A small encoder-decoder audio transcriber, trained from scratch.
Model: encoder arch quartznet, encoder activation relu, decoder layers 6, decoder norm rmsnorm.
Training: muon at rate 0.0049, 12400 steps, batches of 128.
Data: trained on read English sentences (LibriTTS-R), 15625 training examples, 101.6 epochs.
Rows from block 7 of the audio encoder, named by matrix and row number. Rows with one number belong to one channel. Each number is 128 + 24 x the weight over its row's rms, rounded and kept within 0 to 255. All counts start at 0. Numbers have three digits each. After the name is the row's rms in percent of the matrix's.
# convs1: first pointwise conv (encoder.blocks.7.convs.1.weight, 128x128x1), inputs 0-127
# convs3: second pointwise conv (encoder.blocks.7.convs.3.weight, 128x128x1, transposed), outputs 0-127
convs1.24 103:127176093143109125139106126139082144106108143112130166115080117111117095141082123113159148158121113144119098122115113117102141183096078156140108071139145118102130099130108138117151159104146173137131151097128125131140125181137101133119136112146111174168119087111136146163138142087132129186152150119093146130124159108134135126120125131089111108172155113101115121126087108109117119148163
convs3.24 096:144161135142121118135113157104140092153152125100119133112108118072090152120130182112145142127131134106132150170130116134131138138097162145127082113136130156151131178139137120140098130157121097147142149088133099153075158130125128157135091134096110131116130111133105115112094115122128190071117190139126147123121138148136134091105185105194117138096123152138135143165107108108140138150137
convs1.25 106:137116096143130082083114074152158132100104107095127162130158111117093125130138167128109133146093142168153131101127111104120115111084095125146131102140118133066125110094111099108156114112111152087162108120120156134178122134136109126130103155133103124116116152133080107123145129142079132131173112087166150132127125137143100096122115103124113133179157135159135133147069140133132107155102
convs3.25 095:073116138147113093121114114131121126146084107139120169134109131143116169116173101108146136100112104118147123157125143133137154146103127158145090123127136162144128160180133118141080127140126117046138137121139154148080102119182158123130141121107127111165113162114136156118088125197157084110159136143123144122084117157102141120100133124130095134138127156088130111124091116124128140145148
convs1.26 099:153128123129127095104086090107130117124098087103129107071150153146088134122135052104097132133097157064138156086123171134106125164137138111150140117130130114162132131104114133150137127126130116159101118122153071107122141168133163147139107126112117153096141125133149120118116112091133143108108128129159111114125129154080137155151091151152152091180082122130142106111167139144131124143135
convs3.26 095:085159144092118101100114199124121104118111141133115073115141101168119136148101143150148101143161150149078181158159111133081134121110141139117138109101133136169143109079142122123122116098161144143109103125134153185141152103122120161139139106103145119126095075124101116116095132096116109116146137097123104135131140115097138161135136129113097147142154095171167115127105117107131144122154
convs1.27 103:123149137139143145115144141177086127136128076118177103098122210119150125126119131110152123108137125115106134076154146133133135140137119104129142107157134089145154139114094183120111110160137143151146150141161178152165150142070127102114123103133154150117144124101085121141144126133089155162153117129115118098153076104126129116169151147153131164136133135109088147140160125122133128154100
convs3.27 103:115152113093110159181139124099120119096114107127066128141166152109122157120128109109109128103077083145126090126127103140121115091122112085136146171125106118147134101149161154114163155144153143144105117134097121127106108104157104094136139134101127138147127130153112114180155103062150136087154132146082116126137093149099126115139097118102105126119172156125122123158152113100155091114128
convs1.28 093:121150125124118159095134124118106091083136092126152089130094142134148135103164086128107123143118127176110096147093113177167122114133113115139111132170076170135131127148124155141100124157145119174142098099117159153138138155144109125157101129150094136133139156123118126096100135124134129138129124147154078184177116199133108120128128121129102112097151145143121137155112108104105123125184
convs3.28 104:127103122160130130100184118134102106137131083104129117119121125081156127147134102112151125113143165112089141117109105162181106104115171097075149148122134099137146147163165120130126092136110116183117133114134124135158128100146107159151132148157145144093122141138097136140088149121117154159109115152165138124119110137121149176135119114154153165155094098124184104157086133172117135150113
convs1.29 097:127125104166173152079176118182125110125095149116138146148106142140120136104129195145085111134153124154154141160139116145169168119167149133126121173123085136132095160138166109155175115126107107121175138129118130143157119110125119129129129156150067145113153101088144128077129151129150104159160130120132124109128136140130081155129134160118146133139119157128128158157106151137146133103109
convs3.29 103:116140145135121134106170109092150130143126090114142124154149098163122151148124155123131100133122141124130170150114130130145125115106133179136114189134120083147153139119158165111082139130165142153109122110134088146118129148155155117095067132100111096077154117152106133112138149106176128140122122141126151136150154097101159073154098145142121125125121105122080098111128112132075115182143
convs1.30 105:164190114082130138149120123128123159095112092112105139125111130119112169129165133118174108125135116139119125109167130144118102120133106119169173151142090113165171189126123128159099101092186136117089157145140098109108120134106101146132135132121191113138110171138149149124130140101112129165103144135126139122132136132143090142154167165109118105119152130111131165123135121111162106145084
convs3.30 100:188158143132129113087161137120110138161085111174122130167111107130155111103159099108137132118124114143107148101123120170135138125115155125077148111130120153158162125152131109089120143131102121101107127119105147108174130138122157096154181112125142098097126096109120118146127137129138132116139060175118127154104126094097112139132135105089118173123113155123136114189161167145146126159121
convs1.31 102:150106112082155162087125126136134111160163168123119133100120126148134096104144138126165151117149073133147120155139121170149111152140125160090088126189132138116165099144139112097118149158122129120153152143102123142119146120096172134148147150158111123132142077127159104120137143089138146116136113100101138107100088145138124120115147136168140131154171147109113158121200106088141129156152
convs3.31 101:124135129129092128126132135119143159123163109136142136136137157096153148133078149133147136146140120117151137143114175076129074149117167145151145141126116119104105119096145105140150091102157142077109095115108145125110169122125108137114104135120132132096161128107072142149158053105133180078126130126087124135134122109118106106110123117154164134164092118060151133108148142125096114129124
convs1.32 100:093160112151131116131106115180157153137122134114137132131108147129135113152142140114045122185128152107102133105102130087132119148116127162117126157125123125125111118105130149123062131123101111147105119188108149149141094111122118166178124085175129132124126141092157124150134149134091125107105134106084180110132091105144165149139141183140103150109146121094120117125106120109146116136124
convs3.32 099:154118155135150092164103095163095102128124117108161144117116121126135121134130120125125148172090135197119145113112088119141092111124152122169125129145131104100148141170141151119145155104121121114112081128128113129141078110122112152107169162127121147141139100140119088113128193125124154113124093138085142158171118139095137128122137081147184138139152090136120136120153070123127145160145
convs1.33 104:097117144129129134134101104111137137154164102104122145118133139137106072075147120127113105138099119139134151147132157142165158125136090119096147144086105130119138136123123134159204147138101141103122121126173129113130134101112166123109117110131075084147129160133122141146125140125109136140199117149150161042079108144116143156118100123128119134100156141118147086098127142112110148115124
convs3.33 105:147109102142145088129103067144155144109115142129098126115107115167118114145133130147128176118133135142140159118110122154110117157133081157145102117109169131131160135126144168112117118164168100131111144131148121156151125153074141133135134162155147160114111159151124104134165144116134087111118142115159103060147114103160139130148177129114169129134171171149171135161094118098111155118149
convs1.34 096:133124123137130137166156128174107122121135109122110094144104130115108156094126131022114135194119110127155092092170117111124112093113139144107125161129140156153077142135151132129109116088134112111112158061135150119102114089133127111133152130135158104132139106152147136114112127174093155162126143151115142133134137113128119137049130116122135150118123119135127134119107119125088143126150
convs3.34 087:114128131105121127118131100107068155144110139135139138112158126144121148115092130072125140183122086110129133144111144180124125133136092131130112130082152123136094105144182132118129120107121135144158109143099140124144136118082116146131103103144153134129154150097172110161137129143129140123078123122113130156145167152153117112020119096138145133159130146146153146110156121136081110149115
convs1.35 104:131145144124158123130140152159095100166100141120096117184155136161097126134128175135147105131140093172187100138136134131118142147143100149134140117059145124160142118095112110150089144150118129126125182132138163157171142137119115108144156151123145097145163124183149129118114148125137112135150118112142106134102119095160132116136157203127119126128122140107156118136108123151117070152137
convs3.35 094:098165112114160132092133103155113140109189122134120125160161141081134122141095110109097137144102116112106121134066091102132131116103130135111098140126129123114099124118126166144147070101144137171108119148130104094141112129097130107111134123106106178128165104146149114086123140179160117118154135151133116117123106117115134125117156093095119150149153182118157127118128115161084154076098
convs1.36 097:119132132138106133144137148105146158168125100120103113119165141122111142124118110144092099083160120133129127083155110171136094115157134127187121118162171142143162154114087145117102141165151118134134145114170175096098160119158147122104149162091093112097145140137164133119138141168140109099138134126144134150093086127114086130132116137165150129090149161131115153135141120154164068135114
convs3.36 085:127124137146122138136121095134091162134140151126109128128145148092122107140133128112136099156131109158135094138101154171155156120118157110086146118090102127101071086111177156136167105118112095121138147124156112137148171087121135127158144126163131171146121178143130142108181136143131111111090104129111144117144085114099131155128125126139122122092127133128146123196155128066145090103152
convs1.37 104:149148126119127134132142092139145063127113147136154125109129170102167173144111146128140121110150141087086141129102116114130088143159116169135111153159153064139115133137125136089135132109136134128166114166118123130117137145112201147099163116117144111150127138182096119148087115166164142128127127104140092103082135139109121115128097137132125152121143136126123166117158156152103069131158
convs3.37 108:149105190139092109143123096115118115118112163132112147117114124128152108127173153123134093123170143109112151155150107160110123135125140136217102115138134154150160115137092146171122201110130108123115141128122127111162144125160081142118086099103093157084151140164155159123152160153147104149116129109156130145129098123102134130133138126127101146120096125126090116156093107155124139138132
convs1.38 104:124108159094142136112151121128118080117117077108129122094144122140168149177154156098103149155110108097150167130105133123136134132137087106119094118124141122123164146163095144121124188101112103068126126122144146131154122144112121161137145164060116112130097081144118132129091100135093153159125106185120144130124088171112138139128143135123134133128107135122102135144105136116118167076131
convs3.38 104:166116137099122168157150128151124114130125120112151133130112086151080135137139107104090140129189127099128140115120116106110122145148137145118107138129173075128112134122112063117142158136144136139108149137155117129081160129091107112124132145081175141115153128164139121125102159140099130110171154112136111142160094165176168127153152121156138106138158136180090081152126148138103129116137
convs1.39 099:123140098132152168125085158098120140085100078130153141115106154115125071122139135119149135130088173149162123155110134133135113110131123135115141087153124107137153064129138186139114114093114119113137158155165120158125091124174127128128167134102155112145119108136087141102112095115132139121124123157143116107153121138107123086116132161089122169090103163096140122098162138167129131156114
convs3.39 090:117121145110132103154111120116145173100119206091129128124150165152166153113119122123127110143112110112161140122134129124142079136128136145081097139116128155146105135144102158121145158136160129094137115084127158084132130148154160153126079167143192149102084116139119121149120114121140155090114090127103114101149101134139105145156115138122164098108127102171119126109105101138072128136106
convs1.40 096:106151103064098107133121164106125128114157138149114147101090083136131132140125164122169157169133089092112125133144130116154081127141132115112139100113160130115120134109130105168129139150082112059146163136141131158145099142089148171158137145087129110086128131122115158127089130158121162135161119121109177118138110117139134144139111125131158118088161149109167141146097129105130118129169
convs3.40 104:193169110098125151115159127105114105116146132130179137124114107121113136104105131100130116103135133127129173152126103135121128116151093115126121093112173116122130107146098130174154155100160130111094114168088097128116129121166131128145126117132148135159154126177070119142143126154171133152116101097167088117139158141145108148150170117124082098095154120186116174137131112139131133103122
convs1.41 099:115083137094172120164135097143137137122095130150152144119134130165147120138158126081130139156163114125154120147107115133132140170098142130183159119110152068088119086153149084136118110174129126102132142145126152120141164174097121118142086126139092125155092120135103145137173101094141109132152155130108158112122126129091141118122093099138092130172105129144125117134088102108166149126111
convs3.41 097:163144128129148122104138143174141114123149177117103146171113141124145121099124160103100121134113130141116134139095121117139137149127134124074128107149156136104143157121091096104093190122122067127086153104132116128124106177164071150149086117121120143132120149116124106092103137117165161131152125165127122147130145161124129149094113119124140169100131150091069111110079111112112104145139
convs1.42 100:124060146138089152129149138138116124114134123135116103142146133174143091140149143137062107144146134137169129171107124161118118133128127123155128147148115112191092103130116120147123104111129102128105180131130135121156138132139142145133118119172111115123112102098155122125125193142078121124126117106105138107166139110111111103167110128148113117117114137130071108064106180117085119143158
convs3.42 097:173087126154099131147135126104152119125098111136164131153124127139135131203138105098174100115124125089125107140108138144127114148098127094134153135120120125172135164137098122118144129134101091138174102140143148122116121070108116129081117132106148159118176118137117155083143131164105146098101099142087167159111159189112140147132139142076160157120103117129140140125154103142142121124125
convs1.43 090:121101118113145159111137141144099102157139111100151099153120134098145065116170110183161130097136112126126123124100152130170149125142083114121128115146150110102168108145136103103128161134153116144142135117106122129177130174124154184143115124140132086141149128129132129109151141146132142076144152178168081110147084116100116158201104114112121130154130123135142126140102149127148147154135
convs3.43 085:106173138092155144079115147124155125119142102109135145097100127139118121161157145103164140208156123140155125134137123132128153144114126120129132122076127121135143147124130120140148139162094111092159119118149078131136145157118121102150097142121152130106092112157165118172091115114122150109137120148125113137101188177115130084099122152103069130165133136147125102133070154137143131130116
convs1.44 097:115126133124113151133125140123146106106142079153097095128080125108095132139130154128193136148144161138152158095115145150155149148153115127139104151129124148136135138164106124117148126094142094123124131105142103110151156156109090083105157146091133121080136132167140118125134121150145185127125105081132163135113212166097140139089137120124097134142135141159147108110093114106143164142156
convs3.44 102:125130162140147163124081149143127137124089149136133118043093121129123122153136141114143158129157090164165139101137109115113084092152125080112133154116124136107112138118106119175137117122092141133167142097163164113120137164110138127144145122155146143172053096087096155145125113149087117103105105116143118119135116141134140162121130145107138104110117111098134100126094144105165145109125
convs1.45 098:137144157102130092103142116101105085147138141116146082173126121114108066101130146120144121126135139079135120131116165123092149129113149140096112107148161070100122101110111109107122116168114092142142129149127103147148151144180145152133110162160112090119108122151117148146142126136160134126059150209124182152119149111134141130140121154125115134136117082103133154131127112117115132119120
convs3.45 096:141128091116102143153117109160095145114099180158129107112152137087133139096127140114126127128114132062124134141124191107125109160173119151151168147171164114150131087141131155116129158159122156126154131142098127150123167102127117123173153124118161136134118124086122114135125112120120118161126139119143130182148118144111088094107155161160099107109067148134133139095162170135150142129138
convs1.46 099:103091125111118141100115155089117122140138068098117153138134113079090128120119137136155112103155105139110114105160117132143111162136096103155192113146143118128109138107176195150118140110126111133156149150192164124180127145176138128144075119138131125098136148112085095116126133113156140129150135149152109128112115129113152135121138087175138141140136126149101161115133160112125097140107
convs3.46 099:105146135126175107149141076078152127143141123117096134102183132161105166119134137118074108113139127127111155147116160141122140100125138121187092124142121109113137136098118138126150140138110120163146112116117151199162128141149148091135087136146160155123164103134107074134109140148134130146130101136110106094139127137160084130133105119146155120123117122194140143110151165146107158162142
convs1.47 097:136123149117090089120089106128145151136144103142150153137134134157147140147112077111149161114098114075115106123141106086099133121121106097139121096083137131149135136115115124125146151110112144149145109124112142068109150138116167112129147143107172129177100184145147151164161071084156126149124105114142173130110077154136138091114081144134140147124139109123151119167109117128131124162139
convs3.47 103:153093104137152118126115106140114139147129116152090132076074124106113119137202152124096157124118185126109148100133130129128125182094120099154138157131100155139111112141152083115143117123094108106119161142102132136068152090145122117157125137159115135135159130111132142156112092136122145151143129081119158134127138179159153135122169101134136093126147144140125185146098150123146147106125
convs1.48 101:138077156138117140145104114140133118107102128134149137105148108081111093100154145142156154140140094146087129125101156122105118095122126131126095093150117160102135118122120131129143131144157094149120117177148148108153139092136109150135130127079165137126176127146190153171109123122091083146141148176108154121164113161114119147161116129087099100109088106164151159111146135120129110144085
convs3.48 097:097093096153085109150152122064102144144099100142106124120131164141117137139110137111124145159101111137111150115126087089172106157148144125160156130115146110152099092094115149121104087140115174127173124163135133154141121105112145113105097147122137160077104146113100087156111128138112146160124131142133156104143155092167152132108104134166158140093140117122150155142152164086136146125107