config = dict(
    encoder_arch='quartznet',
    model='encoder-decoder audio transcriber',
    dataset='read English sentences (LibriTTS-R)',
    train_examples=15625,
    gain_aug_db=6,
    time_shift_ms=100,
    n_mels=80,
    hop_length=160,
    input='log_mel',
    spec_augment=False,
    win_length=400,
    tokenizer='char',
    vocab_size=32,
    encoder_norm='batchnorm',
    encoder_activation='relu',
    encoder_depths=[2, 5, 5],
    encoder_kernel_size=13,
    encoder_stem='single',
    encoder_widths=[128, 128, 128],
    fusion='cross_attention',
    decoder_width=128,
    decoder_layers=6,
    decoder_norm='rmsnorm',
    decoder_norm_position='sandwich',
    decoder_activation='gelu_tanh',
    decoder_mlp_ratio=4,
    decoder_head_dim=64,
    decoder_fused_qkv=True,
    decoder_bias='qkv',
    decoder_qk_norm=False,
    decoder_layer_scale_init=0.01,
    decoder_parallel_block=False,
    decoder_inner_norm=False,
    decoder_drop_path=0.1,
    decoder_positions='learned',
    decoder_cross_attention_every=1,
    decoder_tie_embeddings=False,
    init='orthogonal',
    residual_init='none',
    optimizer='muon',
    muon_scale='match_rms_adamw',
    lr=0.0049,
    momentum=0.95,
    nesterov=True,
    orthogonalizer='polar_express',
    adamw_lr_other_params=0.0012,
    grad_clip=1.0,
    ema_decay=0.999,
    steps=12400,
    batch_size=128,
    epochs=101.6,
    lr_schedule='cosine',
    final_lr_fraction=0.05,
    warmup_steps=240,
    weight_decay=0.04,
    adamw_weight_decay_other_params=0.05,
)
Rows from block 3 of the audio encoder of a small encoder-decoder audio transcriber, named by matrix and row number. Rows with one number belong to one channel. Each number is 128 + 24 x the weight over its row's rms, rounded and kept within 0 to 255. All counts start at 0. Numbers have three digits each.
Before each channel's rows are labels from the 100 clips, of 14976, where the channel reaches its highest value: "loudest" is the band of the loudest frequency at the time of the peak. Only what is clearly more common there than usual is listed. The data: read English sentences (LibriTTS-R).
# convs1: first pointwise conv (encoder.blocks.3.convs.1.weight, 128x128x1), inputs 0-127
# convs3: second pointwise conv (encoder.blocks.3.convs.3.weight, 128x128x1, transposed), outputs 0-127

loudest: 4000 to 8000 Hz
convs1.125:105078143076117109091117111121107138106115081128157108128106156165122164083111144136078142123128110124131144133131135146108156143147101158134124149113149145099125134135110139166142155126142107108161097126111139138137117134111151126113165126160130100141076142176169116142078132108096158182152138095095134120184095145158074141154115124152150084157139162127140119144127142115121113141130
convs3.125:122130135090082116126112130099124138116088148093118116102147129061138128136123093135114120141135161158154104118151147129176120121148107161069166141135127147165132148131158109163115101187146133097103135106148102115100107132139108118129144119114117141157085135146192099147117114131145150102164157125138097143127100147111125123100156120157084122143125125112063156120119128118127122175156

loudest: 250 to 500 Hz; 500 to 1000 Hz
convs1.45:141162147102152116149143133112154125145119090166142154102124154077113081136142130143114176130146055146133142153153128081105154126149124086168156131136145111154122135137142128127099158154137165156121142129129108139096081125115110152125105161097135125139143162122125158052138141101134095108110137122120149143116054133165110137098145134131138116132117142155108097159114141135143115154141
convs3.45:110111092107134131128136132153111129140115120128126139134110159119132119116192127116140134145130099096139123152104050155140123155107166154136105147160151123134149128122113106152115189130115127127139127104146113133136164158173093117151148132130104100155140112109135141190160124085172129135103134094165144172154165138120136101123149102103114178137177135078162142113117150085129138131135

loudest: 500 to 1000 Hz
convs1.25:114104090119112128118123140132146113119148139101123151165097116141151077048145149110125112100132096089116095074130160111115105125149120137090132132138119155142121158129100172145142138105133155141105110110147107096167145105126136121143128152132132107148087141155144141153119119122150102118151119156110137097165108158098137182118113154130076112086121086150161116134161166162111135130085
convs3.25:160153127153140128174102114117105142094093091114152128128140154151147086134150115118175124136123104149133115120096132110155112128112089204129129152146143138101164117165123173100139163120108147156133135162133176136118134120128122115117114142143148108144160083143116142101154110132115155195103111104113107147168153149146146122108158110114169153084141076140141106156145118137096136125119

loudest: 4000 to 8000 Hz
convs1.101:122105143105170168157106177151160130129147114144148140139195133163154129130154161135105137135124145122112131109104183115130146114130136096133147139127155162120149145149126182128127108109150114134132097102127139177096158133147138068130083145125152122152118115149165080123113129155128147128113141084117158151146158161095139118137102099127145081102167116105155165131155131129121090103119
convs3.101:121134192129126080135107135132159103154121125145136132133112128124134188110141124170177160129157127128168141131153142123088155096135154094118153123138102168131148127135157144134103135088171134130144123141127120108130101115125149127134147193127138110132111088168055133127177145139163131085128085142090158114124159130109147133105130102125156156128118131136114167170135126154120145151098

loudest: 2000 to 4000 Hz
convs1.105:179148190106152101096155115186127200090125148149095117113122148135127134133167101104112131116162113148135161120105140132160156123124119138126153149121158164127117106132119114122105134092140110130157092121096122083137162073125145133114116125105100148142115103133126141140094139170137125143135191103133135133143152113105136159120101151105144166117112151154134124099157149095149159143162
convs3.105:111129127089132142094137131185140123099154098182139162148146136107099144105114149107110117136134131157164165148134146136074178119106120087125174111103124128133159125109114132180099160147100138112170143132138114120138101161128182148124176131160137114101128125129189136155117118157076134156132142148121136117164093110170148113100146128138134100132146115142109130144146134115119133097157

loudest: 250 to 500 Hz
convs1.16:125160118080123102105125152150105134139157108125136111167112135157115148102142139127134156113207105155092147108116110124121125106124126171119101110125147084125145111148160152056085122137139085155110114152149103174105157152172139129109108112075162116087167113112112110135125088155141134126096140132129120113145130146104112125152143102107111149108124106131135158140146127137123105180154
convs3.16:107135116134137171108165114163129119142123137146100103127095149114127126107116132161099161085107096117103182147159087158155102093100153117101117125102088183100107167164123153160170122132131155135107108116133127081095144111155140108135118105137137114139132091142141141146129082093137163109149143119101099113133113147147126151151149154146102132113138091151120097170103141072109107128131

loudest: 500 to 1000 Hz
convs1.84:088148066143071094131120134106114106163120126158127127129098128097155104093139123122130122093146154141159110153133149113123135126110142138103119115181117142120152091149104135134116139116133148164113145114095122127131077153149131108094161087153122142125112096159135148122149149101107104105142077151084147119134128130106163074132151079145168109150180102103104139135106128149090139140111
convs3.84:186151135105145154110168105113130148137132144119108143139093127114123102082120143153112111155162137095113154101107117135125122153139134127125080159133074161106116134133126169135114139105121065077171118175150153097092121147126159140129213143141151144136107123142141128100133135149141122115139119111135123127116117109153141135121167150127132123137163137104105113177124141109096157084092

loudest: 500 to 1000 Hz
convs1.12:090167137159106139131118135088119123110141118173139211124106157128104121138072136161108097096133135127124158123100132113182135118129120131147138145150150133146175129150137129129152161148172128128134140143162154140114137164152114120147132116178170094138094142104119151127148111148176099130148161123151109096166119134131094099119100134136113076102127135175124135112091132139130140100156
convs3.12:094141135132110178127113131121103125109159109101124150099136103133135102107113152170169159095101143127119117102109161157105138128146119163116136174124116140214139156169135102073119165073117107153155158126109119149093122120130123134153122081128142131117112118138113137097097143124114185144120129164144104065121153166163104143124142135125112132165122092116132124132124126139120108131109

loudest: 4000 to 8000 Hz
convs1.39:124118110122151163108121142110133139150132128099130137117097136094129131142104103102121134121107120153125080128107110129120094112115161176152131173128121117101120128120104113119060122136126086123073108125118123082111123117115130089094155122104104142126113163151138124100139146157120141139136099127130130134189141113111148104123066040114090117149112133126102153090106185100119112148131
convs3.39:089115117119081121145141157137131123137144127124131110122165163117156123115138113133142176130135126131078128126121086160095121095086126143134134143107140126095125121091121121118129102146089145113120136034142150169100121148112145149160124140121118144139142127136144127154131123145151125110171138102161138117064053171131097108147140061107109151142093140135128124114114118097115144117148

loudest: 500 to 1000 Hz
convs1.118:102129122103121139094124150166149123098113146154128129149148111098108127103111115089089130074117113125133135147091134120137137121123160132131121133127105168160100143154171117125127144123115108120133148088155106131086096119134146125169109139151141145193163112147116114082104118122172094175157153115106146208166097146147149111096150141164124126127149136115151167133138119139138153129083
convs3.118:121145149113128137136126133133119079115119173107122118122161117142137117153141127166115186146155139143120060122110133102122155149124148155132128088070173061125113152128102159130126127156134142100148122099168086156099109158137151122162114124127158145168125129138131113096139149094158147115160112139152142174137145121117114121104107098119094153114138151140165181161122119137127160122164

loudest: 500 to 1000 Hz
convs1.102:148100160167163112163106098103108093115141152123111168131122094109146098149159145125124151116127124154128111096109179101121125126167124114172159125140107123177133135170157142124126121099110136158163152132110137157093108145112167106125154130134162100095115154113108124172143118165129118108135111140084137171152118113134145134164097134120132173134101147109209140120110141137105140098131
convs3.102:144130118122130092106114119126122139130147147127139142121140155081147093088105153124102123098123110166119094080129106101083122119148157125092142113118149137132111143156169121129128085099140159146127132114131102118122175152115137125094127104128121128157148112046145148109136134116117102092090086131136141144138105170111102132128120118209126111091097141109086161137102118153085103138124

loudest: 500 to 1000 Hz
convs1.112:113112123108142114135137156084130122111156125137144155117110087120143133144055114146139125107139130178146127183082100145129124153134130083157123084138127129150149107127131155133075138122136135114111133070140112166133154106112129082094088142142144125127124092129126113117135158106113165149090105076091135124112102149118119129157145185125159109125117134099148088148134133090126101116098
convs3.112:057157176127108141117148093125157145093105083103104111121157166134090135130107117140129130198140154149090130132143112165124120119129173137103118092106143131148133120140119142085111102106131098152112145118175122137081122137111120122146140132141138145111130140108161198157116092122147084100141123115134157105130130088118130113136150172110131139156149131173130150136113126132119173116143

loudest: 500 to 1000 Hz
convs1.5:122102162129138112110135140123159153150133143125135121126158103105152110124120116194060137046127117113143114103122126148176126106110135083127172144132143142108129134161131152123087133140138130172140123088140096153178117141113123132176093123112100156128100128112131116125118115165096122127101190129147117111120139142123101091131100149160139102157146106117134110127162165146129165129103
convs3.5:184143102074104158142116141135150131115139093168140133152114118100126150106170130129120144129170132100124142148100161134127122087083155139155150135151117123123133156136112157172100109119140121134130167177136101117094127130081108110119087171180137128123144126120125176170112131100056144110095110136096126139130125128143133133108141115120107071099154122099114103158133125099130133117143

loudest: 4000 to 8000 Hz
convs1.27:119141138101105136145100131120163151143145163118143111107132144124160097152123122136120087133113135152128097106085150130155152162159111079150133153118091096195173122141106123076144117124128106154114132107118127085119124129118124103118155119137158113134078170099141073110118109170166138140112105142159116136155140118129073102116098103108131130134104125121153094144147177107141095156155
convs3.27:105087126136125145172141138127123147112100119108122149083171095094117149121121162142108103140136149162125123143165157110107172109172118129165122133094147106089103131106136150113119109105103163140111077091089142119093130120133060137106106104118118096114153132140129134169108106154173118132132189103189123114148126162114140119144140135155147125120118095112157146128135117098140158122147

loudest: 500 to 1000 Hz
convs1.72:124078164136119131142099079190157125138095169160096145137112169109118133132144137139137136110129136091121125171125152150165125145160127165189154099138101145134112163135109112102186150159095107103152160110118135132143153143104134125170101113097137147143133097139172137121144146121159097101120141103152119126175125097104110139189138124138129159119088128113141132114140120137137140137118
convs3.72:132171101150158152135117116106109140122142132160109114176162104129147140143142146148108145112107135165161153146123132093128169126166117140105166127161122173117151176177119129141117180148106126137150093111113167116171154140139116101178119113152153168142148112178141157138132119128133158155137130123176109146107129148129119101162108135186144141136157163140122119112099148081133113112115

loudest: 250 to 500 Hz
convs1.74:181059157116132154080128158113143109115121160179146167133120115133143134148122120117145139133132112129138131119121150197109109090113125141132111124160092144103126098160112129151060151130148077102133136120145115142108120141136150126109148106113139131111114102090132164163074121103132121099109092148118113131160161149121158101099124176137153158095140090100105127145138143124113111136134
convs3.74:120116118117126121131161098153096165128104130134129130071099115139127134099105097121155138137157152146096109159174118149119135139139157114155120115142158094112113093118103138146139098158120121138113113145081138169117169152164099075119109137139142113147147061111101111088119095110133121108089122096152090118106097189125144117123077119125131135097116125126118103142150130115121100190134

loudest: 250 to 500 Hz
convs1.107:155129111138107143162144127090111084096135131175145098126128118141113101110128106149127122147119125135087096098149141140141105120126130162076170121118148107143062136106183100136137116122101100111151092109166123170131112124174112188142127121134166121112134146122113128102111145169164132155156168098132119129141140132166129102098157119132133145141121131090108087130107106108186118109111
convs3.107:117132132139128122116138122110128096161134122177159158124124106127136115081188098156143106143113122126124105103120134122149151135125143095151087107161179075120128098147124127118176139172104136156119143120116147109165106165130120095134109166122118110145134114117107107129129144155116118145150171112111132095142178086128152087123118072119146111121114173138098115087140107089111183153123