{"n_mels": 80, "encoder_norm": "batchnorm", "decoder_fused_qkv": true, "final_lr_fraction": 0.05}
Rows from block 9 of the audio encoder of a small encoder-decoder audio transcriber, named by matrix and row number. Rows with one number belong to one channel. Each number is 500 + 40 x the weight over its row's rms, rounded and kept within 0 to 999. All counts start at 0. Numbers have three digits each.
After each channel's rows are labels from the 100 clips, of 14976, where the channel reaches its highest value: "strongest on" is what is common among them. Only what is clearly more common there than usual is listed. The data: read English sentences (LibriTTS-R). In brackets: how many of the 100.
# convs1: first pointwise conv (encoder.blocks.9.convs.1.weight, 128x128x1), inputs 86-127
# convs3: second pointwise conv (encoder.blocks.9.convs.3.weight, 128x128x1, transposed), outputs 86-127

convs1.43:516547506479531553557545551533546463541424515539512535483554480545551530523464480495456523547520467476471498536479482504556472
convs3.43:521545460495485517447508561514598513538449495386501460493491537557491488475411569461449501493517563443482519515480590512489479
strongest on: voice: female (81)

convs1.61:447540447486449534609512525540519438475479502485463531578487505557479467539535570453543484447478572493552502548511569474486544
convs3.61:514474500550464499386471567516501459478501458525501566478543508493440487517495555499525535582445408576508484555525465508397470
strongest on: the word "the" (88); the word "of" (65)

convs1.76:535579459535479544507432472515479501560517533484532566495607558545497479511519524411534457460542519507500556528552528488477455
convs3.76:516480437510496451524458455447495541464589574485479522532504516483500520473527504479517441464434567488440468415503547463507521
strongest on: the word "she" (48); the word "said" (32)

convs1.113:512436527548500429455539501488509558556510510536528502475536520475492531492513460421440492493569531473540459451461454534437513
convs3.113:552467508535563522499420478491466523553595511428485547520489529543504450483477480579480523501444465414569413473532566452543505
strongest on: the word "you" (38)

convs1.38:504536468513507520554533494428407553534512505529475503485574478505476524487560518452494449548470581560442489539472464481510541
convs3.38:470547500462482499486425485471500481486446525480528515580551522473484452503537459482455549540639484499461518520546490426517463
strongest on: the word "it" (34)

convs1.42:529548497467615457424461502497495466466520481505496461504535415464487530501521513523468455548445487552438541436554498544489540
convs3.42:569546476487478495498521491491530530565423505523489450510446493533527545527476486500516456488528507526518483454442480509547503
strongest on: the word "to" (63); the word "him" (27)

convs1.19:519525527467460486565481509538460497414501526484479590523417495465442473513457505477460550523492506500556463474510616483510581
convs3.19:571481566563502499502512498495462533570512533505352494453525528501464446525502515488547507494469502522540469435468518541463476
strongest on: the word "the" (81)

convs1.66:498548488505475535495469452517621479482487473524508507440511542434444504509542534507548447487422438562640517481570527486553533
convs3.66:572453458473523491497426504444546490473510537508436561430500485378459493503578505572503482611469485497489552507513453479480448
strongest on: the word "of" (51)

convs1.52:513507496454523473476478483548497600490376440525424515478489450462474540485553469472559456548555616502467507538432480512433532
convs3.52:552537452576525538438548522528510472490539513536497462519494507467497540461512549512494561460494506548495461445511545563479477
strongest on: the word "of" (51); the word "have" (27)

convs1.82:463510481490525496478501491486515518508522491487420502456503527512370492560517558502534503462511493521501589516487631494477563
convs3.82:499479528464514518511490525512529462520479496529335449473493511509475543465522483513540499485513563505452493547517500515492489
strongest on: the word "the" (78); the word "of" (56)

convs1.59:524477475490443577560453554554535498528509496489553446473527459502475529516488439454514545524488528505515548534458477453566531
convs3.59:482391561504434472445584535527507531499528510473488449454465482543460418492518540563478501510464554516527454480460483512497567
strongest on: the word "with" (28)

convs1.111:457494470511597543446467557466443522504549514480502501572504495514518491532512466476522538565472590534433566533465517466513440
convs3.111:594488538514420600471517505498476490518422477556527522546518470454551544531485453535492558604495523535424490511459502536515450
strongest on: the word "was" (37)

convs1.104:482460468467450490472394487482482467438540462494601461444534532462522444527475424501547547470489477428507553497432488498472510
convs3.104:475468456510504466473503515457516480480455550479505481472501410508497431516412557439515538490505471481386562501473469488540510
strongest on: the word "not" (38); the word "that" (30)